{
  "model": "contrastive image-text model",
  "dataset": "photos with spoken descriptions (Open Images, Localized Narratives)",
  "train_examples": 203450,
  "image_size": 64,
  "crop_scale_min": 0.7,
  "horizontal_flip": true,
  "tokenizer": "word",
  "vocab_size": 4585,
  "loss": "softmax",
  "embed_dim": 128,
  "encoder_arch": "caformer",
  "encoder_norm": "layernorm",
  "encoder_norm_position": "pre",
  "encoder_activation": "gelu",
  "encoder_mlp_ratio": 6,
  "encoder_head_dim": 32,
  "encoder_fused_qkv": false,
  "encoder_qk_norm": false,
  "encoder_layer_scale_init": 0.01,
  "encoder_parallel_block": false,
  "encoder_inner_norm": false,
  "encoder_moe": "expert_choice",
  "encoder_drop_path": 0.1,
  "encoder_num_experts": 32,
  "encoder_moe_every": 2,
  "encoder_expert_mlp_ratio": 1,
  "encoder_experts_per_token": 2,
  "encoder_shared_expert": false,
  "encoder_patch_size": [4, 4],
  "encoder_conv_stem": false,
  "encoder_depths": [3, 6, 6],
  "encoder_widths": [64, 128, 256],
  "encoder_kernel_size": 7,
  "text_encoder_causal": true,
  "text_encoder_width": 128,
  "text_encoder_layers": 10,
  "text_encoder_norm": "layernorm",
  "text_encoder_norm_position": "pre",
  "text_encoder_activation": "gelu",
  "text_encoder_mlp_ratio": 4,
  "text_encoder_head_dim": 16,
  "text_encoder_fused_qkv": false,
  "text_encoder_bias": "all",
  "text_encoder_qk_norm": true,
  "text_encoder_layer_scale_init": 0.1,
  "text_encoder_parallel_block": false,
  "text_encoder_dropout": 0.05,
  "text_encoder_inner_norm": false,
  "text_encoder_positions": "rope",
  "residual_init": "none",
  "optimizer": "normuon",
  "muon_scale": "spectral",
  "lr": 0.036,
  "momentum": 0.9,
  "nesterov": true,
  "orthogonalizer": "polar_express",
  "adamw_lr_other_params": 0.0017,
  "grad_clip": 1.0,
  "steps": 6800,
  "batch_size": 128,
  "epochs": 4.3,
  "lr_schedule": "step",
  "warmup_steps": 130,
  "weight_decay": 0.03,
  "adamw_weight_decay_other_params": 0
}
Rows from block 9 of the image encoder of a small contrastive image-text model, named by matrix and row number. Rows with one number within an expert belong to one neuron, the router's apart. Each number is 128 + 24 x the weight over its row's rms, rounded and kept within 0 to 255. All counts start at 0. Numbers have three digits each. After the name is the row's rms in percent of the matrix's.
After each expert's rows are labels from the 100 images, of 14976, where the router gives the expert most weight on average: "top examples" is what is common among them. Only what is clearly more common there than usual is listed. The data: photos with spoken descriptions (Open Images, Localized Narratives). In brackets: how many of the 100.
# router: router (encoder.blocks.9.mlp.router.weight, 32x256, trained with AdamW), inputs 43-85
# up: expert up (encoder.blocks.9.mlp.up, 32x256x256), inputs 43-85
# down: expert down (encoder.blocks.9.mlp.down, 32x256x256, transposed), outputs 43-85

# expert 20
router.20 091:109114108134143089154138146121135154146127116114135118177132108113148136114155132125142126127079120157152088117142105140141135147
up.0 094:148132108151156111128094135137111155093124128114132133143158141131147128088177114146112137118132145137120153107133121131127160108
down.0 088:116186176122158168142108157118119136145135138129101132126080160154113130129165149148124099141151166116126114136121134103123119132
up.1 098:120126143101138114167156130164128152129102126140149157087104129128100094119082089126136116111115130153142121101144119108135131123
down.1 111:148128114162182132142140090101126112134131118124156128121160095111109155125161165146163112130112160150130137127133131140130126154
up.2 098:131157128113147142150126132134150126135119145120147114134125116147141140137165099144084087078129133154062125145139103113106130111
down.2 102:111093114107120078142134180111133117106102108114105091214105147164090165154152153135104168149103099118090137145125125150142115165
up.3 101:148126128088119114128074122145092133116160128126176111106128113171155140093144124107102142114169099141111125111151100127101116119
down.3 098:136115118114128133106135118132145110149161120100136108104120124109110181087116106119185172136048172108129133101131147124108151134
up.4 098:100137121139106149120104112096103121158107141133128142096129133143107160172134162158121165099117119139134153113133123125121099162
down.4 086:123119130123141104144113169134118117153120164132130124125114123144097159123146113133157093108083175112198146135097079111139133104
up.5 100:165106150152119141119176111156159119094145124132118071133109132155156158079125146154119141120133107149124124101150157115103134143
down.5 105:133148110108118093115125175156162105114150132125108132126126168127059077121134104123119149139171153104145153120157153106158126103
up.6 107:141137099154153104131130143125126168152100123098118114110142089150129096099156165166164118164185118105160160126111118126120140152
down.6 116:077095118113134151118104117070108168113130162137135104176112088149145145081114126121086135138100159097165101126139136111076115131
up.7 102:140150064136129113103143141119101104107069132121126136089140107130152146119122102119163109132145124130167155157145139109155093135
down.7 115:104134159132104089129137141140135114133105160132159118123100140124105109111112079146107099107100077083125137114159140131070136123
up.8 098:165147159105127134144106154152140148177143150173102100130090137119102117150111123173098144127141141116130135139116136166134100132
down.8 098:122150147169128150126131150158145132129154072125093106137134107125154115178141149101131128106173117154147112169112087117153147122
up.9 115:151145126161123114090119154142123120104101127075132151142152130100135094109076141127127168107149157165113145111128185105121096136
down.9 123:078127123100112127132134133151134105180106112129155163093136098150090109107178129119145132139154152149133104082120136134117141135
up.10 100:096089095104139122177152118139141139151148096095139140081130125178090138171110153126146135079165085149137149123134129097163151124
down.10 100:166109119156157163144149092131182133130153100128163146161132121133142146141151112090051118131103149161157131144132143094129143123
up.11 097:115093142087130127125141135161096138133148183145115134137163125132148133112107128145124126119104108196091134153133141101094098157
down.11 094:077098107161156162132134132145162112163145143140103095149159138153133177148149108117132165144163131099103123126061135100160119144
up.12 096:106114157140140077148118104155144107090104124077138162129096114148103116126111122081136156111115094110153163115105152130132119130
down.12 101:083178118087091148142129116132079103124121107116133159098106123113104108165138115100093123121117116144095104127116109139118106075
up.13 094:156100134129126091079149144097151147100143131155140137163115102144143157133059162118123099136131126135147172049118094107155130100
down.13 108:111134094139156132146099158162115165102108170125126108129132129157137155120120085150160144103092128103131124167122171119110112101
up.14 099:112171156083111155086168166098167101087135171132144141142143128183136220113141188163130105171093134126114151126124127126132134139
down.14 108:122094135106088123134129173194136110174185053124110165081092160136143142175111134160090125092144105138120125114146132117151110129
top examples: text has "sky" (84); text has "trees" (77); text has "buildings" (46); text has "clouds" (25)

# expert 24
router.24 093:152164168132137084129099143115120166106146104132121120148162155088126141117125108162126119102088163176100126141114118149123080145
up.0 094:123102135094065127075125110148096106090129134154109077134147143135110138125145107114116114123116154120121133143141108118169157136
down.0 096:110082151145139151116124140088116116121116161127138121091099110178115129147106116097131087166133121115104141120157154091118122149
up.1 094:074148136137125107096122053126105145100140134120111164137127157124122102148122100134081137128113128129100149124201145110126157134
down.1 087:130135097101177057106140091088111167110123122108141151154121128139094161133097152138128098097143153089135082102149133131112117113
up.2 089:168140146109163096120144148080144159099087125100071142148127066138133128127183129125124103123121111158119125093144123112141150181
down.2 075:115072124123168166158132109158183086129128136135129079178134119138093142124116122104161140117086106182113109150105134090131109148
up.3 103:117113122149163097167151127158158100139130158145109124115094120097110115150085118118163137116139148161123133142147147083150111099
down.3 103:154103114155103120095142124111074123132154124110081147091119149112134155179151125165146102129109120112144132109097143129144160126
up.4 086:138144148106088162135177134142150126140106135139110152121127110136111118103078114131119136140085115090135155148113150135130131149
down.4 083:159118166150148077127103170114150102162125117097113145156138132141126132141149101126141084144143140138104162095170091155100140124
up.5 104:138125131104108153161165098158100111132151107097140126109104107120114130119145107113107132148150102142132104120167136114113121123
down.5 111:116105128154125122105151191124148109126137095131123190097149089088128123141154130134114092119117153134121133144147186166107086112
up.6 104:112136119120140166115085142142139126140164114126131122063186089120150114123101140173159132079170166153107132144120129126142143155
down.6 104:147112117122104120124136091086111154082151131143092139129147135113096164101081086129111111098133136119152081130149155103100122094
up.7 104:106158107177176092151119097104104119124132110156123122135151176113154149122137122167138132146112134129128167141084137130145115062
down.7 102:168134121127151113114140133116142148122145131153145142135134114126134063117171107109118184101103112097120127109120153166167119148
up.8 109:127123099120093090119126143127154093168123127113149133055117123163148105122092144120139127128120119135139152113127133109120136137
down.8 101:107110100103102138143105136157108113113099133177105182158138118095122134123162110114137114186153170138144122165148167112159131166
up.9 107:122161099120078151134123130111088159136151129142122123127126140142124122067084117143162128141125170144163135133132113127130113135
down.9 099:167096144151064133148177139100126084126144128150131148119114149101163093146106165136137143131137144111106097148132119096090148072
up.10 093:105169151182127135194084133125140141110146156099126121080152140144131152112186144118164143153126160139106135141171157122088157130
down.10 102:109100126094132136120171150167130104121151101155123095184145151089152130108151094138103160119136122154132132116107089151129128172
up.11 100:106116129149112161142157132127166155153102132104140141120082163102111142146109102154140138123157132195132163104142163078122119104
down.11 093:154119125106144126163133142125103125129101171108145161114102128114113123131120115123143109101167150140108085093178166107136124131
up.12 100:127127116110152114127114179109106138133146089107099147134114102164102122121171145177168153112103080119110100141090134137148155120
down.12 096:139127138149103119095123113095122116090141090124137119142117117124120095130104112138145128113116102144167116116155122121134157119
up.13 102:101134115089139116144128119116169105143124086117138162127095116108109141111108172164153128110101092109121104119116088130105113158
down.13 107:122097142117101136138125128116129130098143184176114154149115178121140121115136075132108120118110143167107087130118132136117129111
up.14 111:150125162077127156096128134122127131088132142120109081133088092114138149144112110138124118112118126087135086141149133083145101120
down.14 115:159143151124153098121135167135156144139060132092133133176110209114122105172129137125112089148138153149124130094110129107114105147
top examples: text has "table" (48)

# expert 21
router.21 104:108102109111154149116127144140116164120142079154123119091180131128141107120145144147167154115094132177112126081117134133154158119
up.0 106:109120157120168147130158134179129139141137133090137114170157135099107146166112109123148110135134117128101154091124146091095095111
down.0 106:138125170156183162105084138161114115143138091110132099142058156120143142113188146135144141135096097100104105129119145107130168111
up.1 096:159058105109112197153086158118140115121090203114120148131126086080141130153175139158125126090085127101163108125048148164130144114
down.1 095:144138134177057114074152133153100155087140100097144120172131100112150152130090105136128152128153151146087144129125161152173122135
up.2 098:171126148132138123121148107106051076127147096145124134159117130133119130162132102149086112127158172140145111141136081135073171171
down.2 087:109136137140111119153147120164138096153126147168107077162117109091134142138103117108170090126139155114154102129124167182085119090
up.3 105:156154099127121131149126148104128100167127104101122144065117113152101120134146085157132105115163174138137153129153116142107141137
down.3 108:134120145115131114133130120087137149119081120130087148129124072092121131171099124110108076157116103115117133163141124133133143138
up.4 107:121093129148154151136129147135107095149127151158112120152205141094130145108117140108120114130095200122122118115131121125097143096
down.4 113:152158147184065143122126161145085145089084111100118156126122150167130115108160138117165135129150107106101128140168146117116108141
up.5 101:158124119135123138132100143134169164101135137140107162157162136165134147151108098155138107138136104168150128106094130107152115157
down.5 102:106127100072166117095107128144151101120100110117167147144132130114180139084074131104137165110135095114114178119105106146146126125
up.6 105:138142123166143112126101145134129118124129073134129139126144136077111131120137121088133089131154115143156098121074141164161123136
down.6 105:065126105106137134138111132111106124121115133129137112071102194129134159133126119157107144116102166107152081123134132108099100159
up.7 098:129105178136123121102093186095165100137109139149106137142113170078104120113118131125105139088129140132162109118125137074089100123
down.7 099:142129142132148131111149107126145108132165058125099119148153143176127094166125140123168144120117131139113128138120118142140163130
up.8 100:124138132144088124127115164114117144100144109152147138131127132152128154097122117098136141124113090104141156188131194133120122093
down.8 103:127120132145155095138121161158147102140135144117115101110153129094178125132150095095133124118138114079146136123125122165159120109
up.9 099:142141126134125102155125135146145112121135101151136156122138154140125111127113130094116144098145125148134102112102098095095144122
down.9 090:102101089150156103123116162097114139127149114153128133140149126125133135124149143140119140155121103138097164125099158150105126102
up.10 093:121154141134135174115164139093120121071129111125149128105164116137143116137132118105116123142152126121125165179077104112134133078
down.10 069:171109103185146144081146093132112085143136141107154096105154177128164152120071129123107109124127144113122143155190136092138149097
up.11 097:123120157113146132111128119123183170153099139120107130129126109128113172163133138165101156136147114196130126144131109129102123166
down.11 102:132149164104162105109172107137096142106145095135123121136118152134141148138135153114098143111141129160095096120087137132110111161
up.12 100:125144119114150142135147101125114122126154108140132128144150093129142128108155170120109120137092090176103176143105123119130127119
down.12 102:123130147112077132138133145137138138129102122143118153091115131109131114107160135127127127104135123136132137127160154085130110091
up.13 087:158122125140096149144156126109136113115150102109161128122117094088119130155155151147126165125150116111119153100113134149107118096
down.13 075:135097098123175107069129118133167162131134131142138088111134122154126157132121132144058126115156145115134133075126123134138118112
up.14 103:126110144143130129124153140117141128097114150103115142145154165147174109157155136134139116151145120100121128108132161122083140154
down.14 117:138089128098081112126090116148108133116124150116130164140103094120115108111143150144097109169142163131137143146153117107103086133
top examples: text has "trees" (91); text has "sky" (80); text has "water" (32); text has "road" (25)

# expert 27
router.27 107:117119083127159122121138111121144108129126144109140139137155162169106082117119129125095138132096112162117119113126155147163147123
up.0 102:122105155103152153121140132100122131123128160139122137118074120127122151120108079165115130109091130104140134120085111129123140128
down.0 088:112128076144093132094103137136105162121114111142143134195120150131115119126121107125095132124102162162162101035143137130125085078
up.1 098:160104054142098143148153192110098084166087125140123132076136116147136129103174108106146119094139125158144143103117152103102093126
down.1 104:120107161123161155125134130125150080135133116087171151105099167130163108138131138144131110124166063117179098146155145115133102126
up.2 102:116165130153143097113132142090130166145149158100125089160100118133092156138120107121125133146141131131152203113169125090172108177
down.2 103:142107134128119105088100148150102125120112123106160123133169131092117170084130144154115158137106114084119117125114158174132170119
up.3 102:120125113091105097132114169137147109109122123127128153124092099106123129162123099090132140157189139152154170117136137093165162116
down.3 091:171099152123117154161098093154129120109131075136121119178139145139123123150176159101147093168100138135075126139136097150140123152
up.4 093:172116110178069131120172134095139119166098119143109090155142132167106121112147116124119133110129132107102130102098119095136159119
down.4 089:125102126129117134135151133112129128114148120121095109146137088119087089148110142164119115146142114070087139126078116129139115193
up.5 102:155152146136137094095125123120141128117129091094138105140097143132157150169115114154129124103111174132104126090122137140095104145
down.5 109:146153130140142117077142110098101096168143155126129098101140144119133093104108065133128125150146123117170105148146130131135150109
up.6 101:085102161128153097111185109119089124134160124192132138172131106119157074139137157143133109094113148096118127141133111109140104134
down.6 106:147109086113106144108126126110134159113097133129102118121137130149119114132099143079163139172128148130151115144128129100173130130
up.7 102:140118152113116137127116125136125107164137111135151071107126162072126107152132122139171114139147131136154117131185100137136151131
down.7 102:121126135114103112128139152123140149094117156116103123160130140125143112114118137148141125109114109129102152122125132166173118100
up.8 099:102126155131115155110172111138114137127079119084146110122134133144137113129126139095121092121112099089137123106105125079145148127
down.8 104:181127117154088139125138107155092142157112151137120115128155144133100100117142093147103120138168106127134142109110139109101109140
up.9 095:082100107134104127090144072159113087130107122120101153183112130124101122155147088131160130152143132107160078127095148151147149146
down.9 101:151142153106139111144105116132131164099135151134097115120154192113078123121146129142136141143122151132137156107155125161152137152
up.10 102:067131121097113117129137168141158105105138147099143127125122139140107139119153137123146115119160149128188101122115167134171127144
down.10 105:117102120159112141167144100114132102149101101121137165143157139119125101138171122149162099117096113144119141111071169120098135168
up.11 106:130150138113105101176116160139085133121141115095148129104147129125122113140139095155108133144147188118126110099149147116139142116
down.11 103:149098113113113124139119145164160131150118129130097139082127164138114107103100179154182109164113139109144137142169188173126113142
up.12 107:134122133149111132106155068136111169108146175094147116078163094140160144146101148151140145156116095147150129123121171158127100126
down.12 106:096143166164125145114098149089143122108119214137118096109141146126113122117135135145152125166100147116120167145154131131086137151
up.13 096:105147122150135118108086142122097177159134132072094124146155121127114151118134111098132125154100102109162140127114167150148125138
down.13 083:074148159130153106138111104102138123091093139118118168163117162127154088141135136103129114127064115087168170117127109140138132114
up.14 096:064148155101163151128164150150163091131106146135135117113099115164120161088119122107119136106162158145117151155121144145129113138
down.14 092:141112106109159145081142093103158150133131105139108145139134108121148096154107108166089108156131125162159117182134140095132123145
top examples: text has "lights" (43)

# expert 14
router.14 095:134104098159119169122125121110133176162125159121109129105122129107129140193093135090129151135109130105137109150085108119139159143
up.0 102:096106130134087142117100141133130111140057148138124187124153128176118138089099162109131097154167114123120157106161125114133111150
down.0 094:153109141183127093090133142127129152191139131118158114184092115126125108123166147104130150166130191144107135131126152097083124151
up.1 103:093138134115129148114119153106115109095112149134133101131148135095164168130138157106087089121098142110122114118095129151168132108
down.1 104:136139144136135145115112164078107115136124063085141118129122094146132107141130145126145164121151104110096133126132097172140116167
up.2 106:096133116129128158131165124140142110133132098116125190117063100167119109139097119111092114144120114125148116132105125108120124153
down.2 107:145115166075127147112112133101100190134160076109146117146136133110135116108139160128112142151110164107160137120153118116143154146
up.3 106:154121121141155144115084121143184120114153112109113134082127116107159145134109105107112176163144113107122105107100158134140147110
down.3 094:207126164162136109160103123127107159158100150091163155106131126122104110161153134150136148124135120147164194145102179182145124121
up.4 099:097152161132117150139111151095112104180092117106065172110109131100191146128120097147140132134078149109094148157109121116119175093
down.4 113:114168106151137127101104153113110117098136119173179141132137078107147102156149146125149110114170124159144145121115092105105113125
up.5 103:158137123131133158180182130105112107130156140147137127138121139123147122121100132130132138125148133152133147127084174131188138106
down.5 083:119085141151142143123144140126131168109130124061116130101156126138163104124122141132103126119155083124177135101155137164119129116
up.6 101:151137102107133117133163122150110095125115118083146144148102138128129159143135108128191135138168182143177118120107111139141147128
down.6 098:062118127107159124130137113149110122091125086101108101130165154140098115138150145122110123143133125118182124159168113094120097125
up.7 101:112098108092151164094143150121115166117176116110088147123143123114134122119139129102083103150092128152144169106096164106128125120
down.7 104:106143160085103168082131095086089147115151109108159104119125134113122125116103114086126149143150090110127122141125155171144172152
up.8 102:076097136121129124109128169124107130123117127139111130132119149125151113113139173139119142107132139108110108133109110094136164126
down.8 112:120141104149085141115113138135148180106128128132165178129128165139151113138101122110136104130125102082121126178111092142170110112
up.9 110:144135192133156163075121106142120086132164112116105077162125138127121106139099079147131091143136122120098140155118129151146154117
down.9 114:141159106144155120125107102100146138085157089124134145108108170122137160161142168122114163105113148160122136151104128132112140151
up.10 098:120174142169115112111166105111152169114157144095114138128133122154101160128134099134096129128126127091161100111137134142119095117
down.10 087:135173090113111097146129118161111125165115111119120115137121196081147199139079108128094169106139099097104142141087140145129103077
up.11 098:118102176135135093171124135129128104114103126097115129165183138106171147170141162135153118104132162118102056141077166144100121095
down.11 104:097132137093112152138114140116133132148133160117109089127124085128104115143156114088153116111126140137135070157125119094133153173
up.12 094:129113085153095155118146156116099135123145124103151149066117091143135129135109177118121139154134123111149136121114124105109122144
down.12 102:140138105130137130135121115162116110117130101141196091117139150145163120116121143132147118167144124086098105115142108136138128089
up.13 106:170126133128105120124157152074141164112165110145110150086111145131147110160185134129147115105093138134107165171110144125088123120
down.13 107:119148091146142160141107143139143144116103120114151138158132094159149130058103130194123126141142125108107121144100159135136099134
up.14 096:190112157124130128115106170151142128099138100102126162120142131148125113150149154104146145133110117106141160123141141147156112089
down.14 104:135163114124128126115111102107124133145131138102167136134136109143130185155089132141126084131140126120120128174100111120124136142
top examples: text has "text" (44)

# expert 3
router.3 105:134131093141115085132124137137166091116139134158115157121142099107141118136142115154150119154151109115160111079115133123142152130
up.0 094:134156176079154127106100107127118139143101148124155069142088148111093100050132138109129146185163118103118115123114157098095159122
down.0 101:098119118117125128113124146123149120134128143162116143153148092131114126152156120148124109120101148167140135152129152139153125082
up.1 102:084123104076134156196179151142162182110153142120093158110089099135114159139120096142130130122117127162140092136116099133128128172
down.1 098:162146134121142152202133146138101100141146106090135149172116157135102132154132145163124153137115117135080164106108144113147124140
up.2 101:151081122159134145163124124135075108089113155164152112132124113124099085144152154126133142114136110117128121147073118103117143123
down.2 095:116108139132135143160139165128139112139116098101116151130119153090130107146136134108129137093116137106145097137086097108126151141
up.3 101:133139132137163097146130097143111153139167141102131149151119114143166149158149134118094058163097129104137109114130148149134129118
down.3 096:088151118076094126140131117152150087079141136153124150140131105088086177142075116117171124145131137132181159135158123136097176185
up.4 105:081114139155176116127127159150110080134159116145147125133097093104118108128119150111124115122163140088164066157159137112148115142
down.4 104:099136124112152174140148121162119079094155115154111108108150152139108102110121141120112109126137119135084112108120137131141097100
up.5 093:131151125132100107118098133122155123142125132143116110148122129108145077113153124114106090097142123132122151146121089138140153116
down.5 097:110166095124127081102075128111172129148188083139114105107140134125092146087140110122140175123190141160132117113109126159140126112
up.6 106:092134119168137102140125174152130082132141131164101128104114123145151093137108137095118113154149125105099139115094134161163165150
down.6 109:121146151131084131109111109121137121133102173103066152121139168176092137110098128145108173154146147096112165120150112104148069098
up.7 097:111149088106074062115135137113133136146135120135151111161125080150122103169138117148108148137140163163105138133160168137139099099
down.7 103:154133127112159101131110101145122105134150123131082160137129144125160107085116144100121106131091166086111156132141101129124156109
up.8 097:125108124139150104118100085133160132135090110093162091128150164126138119116123134144187131112133099166134162107103118120140145123
down.8 097:151130117080083150166148138086125133107095101114135124098104108123140104099100135127146112119115128166153162125118098139099141144
up.9 100:149098138149157104129132127138131151128127164147161147150149121148163086134157114107143137127124172151140097072116114080119138154
down.9 088:119143109140158147142139149137091129122131131143108159131092140117183160093126131148159103128160131106133122115084099121113127134
up.10 099:105122132111158119141158146121113156156170111125088109126153106106132106132131132086132151085112106116143174140160145139181137115
down.10 107:146116121139098108192151090140112090126147154146144128135134158108088110107137170120148088129141151143162085181110154155102104157
up.11 101:137142132164147111132148132136136107126108147164110144107122110154125066127134142115168109123164140172122143124161118130147143140
down.11 104:092060165069121137114111123134119113117145113166122141156091132161130142143097136144131103162110110149134171109139150142154056119
up.12 099:124119126131153115162145155121145162125095128077135145136121151128126145126121166086152110135158174121062145147127151166144079098
down.12 108:084123086083082152139122179173108093125140138117152182109127143131074100135153144165138157120149121129112107106134111124102137118
up.13 099:157144133123054098111140115114128153124155167125120102127124130116143140074110112141155136090103142151128106157129093139091155163
down.13 094:126110092106136149121103131113124123082130132116157164167146107161095112158115091123090148129118147129145091130110113123142128140
up.14 096:112153176149091130098135089115113177102086101179172146148126130135140150129114134148122113135141130123117077165127081126112149149
down.14 103:180130092108123078097122114096137099152091136148159135098122182140128124128144090137092151151114149114123110111133140149090150101
top examples: text has "sitting" (48); text has "holding" (48); text has "man" (38); text has "table" (33)

# expert 29
router.29 098:133117159112116180145151127132178132151151153130077089137096109150148171134152149152132132136114146075148161107082145084122162134
up.0 101:102109125147131120147095113139119122085172118110131134131111105116132157078125117174126092103120165138155148192152118137124165076
down.0 095:117156160071130126156080099113143094123131179113165118142088116137134156134113156157114111135121074177110123118107096133114176150
up.1 098:166096155167116108129149158100107117141087145124155153121118125117137129143122143146154136184134145127160103102108116153107145085
down.1 115:071097105120133169144080169071145122144138149130121131155121157129118128096120166104146175152131137093149099122111102124159068131
up.2 090:128129077096094126091125121147145130131129086096126115109106163102132146107191117106142155132131151134165135095147121115110101154
down.2 074:091130115173144101148131140153126140115119110134135113140119173127165139179085142113113136142143140123057111112110136117126127067
up.3 102:142150106119150121125138139135110141124153138116122105151058145129139121138113127142099182108134127109091131096110111142093115080
down.3 104:135171117150155146130118180149157104088089116129107126163152142135111094114114085146099122122120143161138123121133103156108125099
up.4 104:150135090153177142118137147104098147142175114142094134154150146089146104115099108144138108143138107161102154144145136133122134119
down.4 102:141151138123111134107095101105177123150104169139105102125083127131155083133147119121089116118092137115156151166129185122070136143
up.5 102:160159115167146148138107120111090093130100162126129136113103103120106141120117115134116183163157141162112112117150148140131100128
down.5 110:082112124100134114129056111175160109120191129149130145141141111114146117125089076139121102105153117118191191158143120151151113141
up.6 103:120102159174163127114137118108156105097120104156144115098067111117156156100103149180118117135162130148110116090146126112106087115
down.6 095:111145104144085117138140157096134128113163118080162136164112124133132126116122155156157136093137111136102164126108172145133119114
up.7 104:131125127139135132126100081149113135105110125109115127145119124132144134107102144115110094108140136135098083165157140123136142125
down.7 104:109109115134112141106158114141105144133120128101137142131153124103126108145116133196119145166115136155118092141120058137120097093
up.8 105:130160163133117113130081112159115136158134081125130161119076150113151074148113135153135128090119105153177110170122147114153154123
down.8 109:144104133108138142125128155167099163129118118139126136103178114148128111171115138122135131105104110114142090143151133111151125150
up.9 099:143140111161117108124131107145099129100164137148119120144115167144130145095137142123149115152106116162148143149110116116121185175
down.9 099:161119098110119190129095140074136085152131117140116156164103124153120096150155111108107163125126112135139102158141158081130094142
up.10 102:096137154177132136160116162150121107176113114091162159147112111133098126107106176113121136129142125138103103102134134141113125140
down.10 105:187130125117163112119143123117116124118175143119139129074129141113169176119161145124157121156162153126097112122118127112107134113
up.11 100:105149148135090128144179146118112116106104097121146100147117105113128102078122124156105160154141132112128104109135129126123125145
down.11 101:095102127123127089160121146155147136119178116139119108161153152119117176117122151123133145139168103115155139155126135120159119137
up.12 102:121126086138181115119104141170141157141149115147099158164145072120147109147134107127130160096136128093145123133106148122116142111
down.12 102:134124169127116179155174108124118109164078131095121154098104103120153122147163108124126119118145163104159139114110139177149125074
up.13 106:120136142133116122158130099108138147106111146104149133127127062127179142105115134069109132112132114148156132146131144140132094144
down.13 108:133152118143108085116108123118128148112095159133184106148109116127114136093129154102114141182132116111133101105133139132145124144
up.14 099:187111120058117143134145123109100115083122116097152117170128144105130133086119132135134100123155140157160167155127120167123127128
down.14 087:110100105171121136171093136140139127147108110123113139109146096161115137097162150153104109123117170129134147136105150122123163108
top examples: text has "standing" (67); text has "holding" (43); text has "wearing" (31); text has "persons" (27)

# expert 31
router.31 091:149097110137120158170095135140141084151084127107123142119083130130165111110102107142120145143101098121115137104167117126132186094
up.0 092:166143091140153154120110086204118136130149146109082119072126106093097115111148153129182138137134121118099155104114120144076131142
down.0 075:088105130134115100110141112128092125099135125065151133114136111107100117125148145094087103144138136150147186112155128139147130159
up.1 098:163096154142164141174122105095135149160127113116106133139149102081093105140114082125103083105130097142139122116150097146151125142
down.1 090:150100138160105149153130114153119059139141079114115135155128150193167139153127120104134096153113082059153143168126102144126145130
up.2 107:129157131111129098137105105066106138096157161168137137124128154116130107129118125091085080131145107124111105143152105127095136110
down.2 104:179095133118117111139141127127162118150171125149164113114133110126121090119120136143097122153168189148124130101112189115104100117
up.3 109:106126085117096168164158110127077124157163118105132116124149127113145160103081125187119125093084120096135126170162143125128147118
down.3 109:126096135077173117137154156129101085151074158114152125176126079119147138127106122160125148098094149154085157117140099129092129086
up.4 101:133153157082148127122129124111081102117106118102120133177148101081137172077117117160104163166138113145162156139088154125155145180
down.4 092:123112141112128140134140142171131139131175121160154153120169122073142164107181133141172101121116087126150106103133141148097116117
up.5 092:083130180112094158116125069169101098110136149131117103086155142103148135154134145136127101151082115097103126139107157138119147118
down.5 102:132105151087144106121155108149071123115138144139144129122082119088139157139102135149138105052143115134138151144124156091094165171
up.6 098:130120134119144137093163108159145101144187151119118184111110102126143124158146102175128111133161140141178118106150132074099115115
down.6 106:094112085132150155099119129134089140134141133125131136112120100128098172134155137121147137106111143142166094117119130099117124134
up.7 094:131107103142074141111118136113122172088140105113150171133145194144141188145171127125134157138147146101117165102138135121136129107
down.7 092:135160107073146189114085178109115158147146109141101147105071148118137131120111127112169110146116133137112112055115113107161082145
up.8 105:161111111134152131108126186087157158138132126119109131128104167075155089085091113147133158121118120137098114121090112100123072086
down.8 106:138134111107131097102150145128097124188141134113110117144133109100125120117145095103079135103116152096168144114116147151127150142
up.9 101:128159104108100112130171159106095083123117138138104126136122153171116135118155118139115158097118171106170114131079115144093121125
down.9 102:145117124089136112100134137145116154163145137140154110100103110133135144087119122102153151114095126136157141144151101084077121123
up.10 100:104178079167119137137108112119114097147167120119189133103119128126149185113203085122130102111154140127079144066115161135121152130
down.10 106:120121115119162131097098094125158085139107096118134123155111123108140125178130147123142144132109106093136176103147132109176178154
up.11 099:150157138177114114130148088149113135132098098137133112164130175147115102139114099127125155139104155129107165152132071100101077136
down.11 096:116138172125161148147178117125106112084143128095139132136109144135130165149129106122128120120157119173087124133152115190155125100
up.12 104:098118134140151117119088142130108150085111081159160149102108117126120112140152160134126124109091143163121144113134119102164128112
down.12 101:116150108129144178129139115113105108110095099160120125152121186125127132104140148096110129123099167130117128175124134174141125123
up.13 110:151142111145129110076107118150126140109162126138120180073141063130143119060122142145092105136170158118106135116120175147103173154
down.13 113:125171116125084127095137119103109095131179113133100100113109120101103134102119103142123092156123093101086122155134129151113135099
up.14 098:151161118139136133144133117142138142145126156137116156148128096158117117155120158134165177114184117109112117128140163124162104129
down.14 090:130170111081126093114134139120166123135133088112147128129122106153155152140126152150120140068118144108161121163121109093097151153
top examples: text has "water" (77)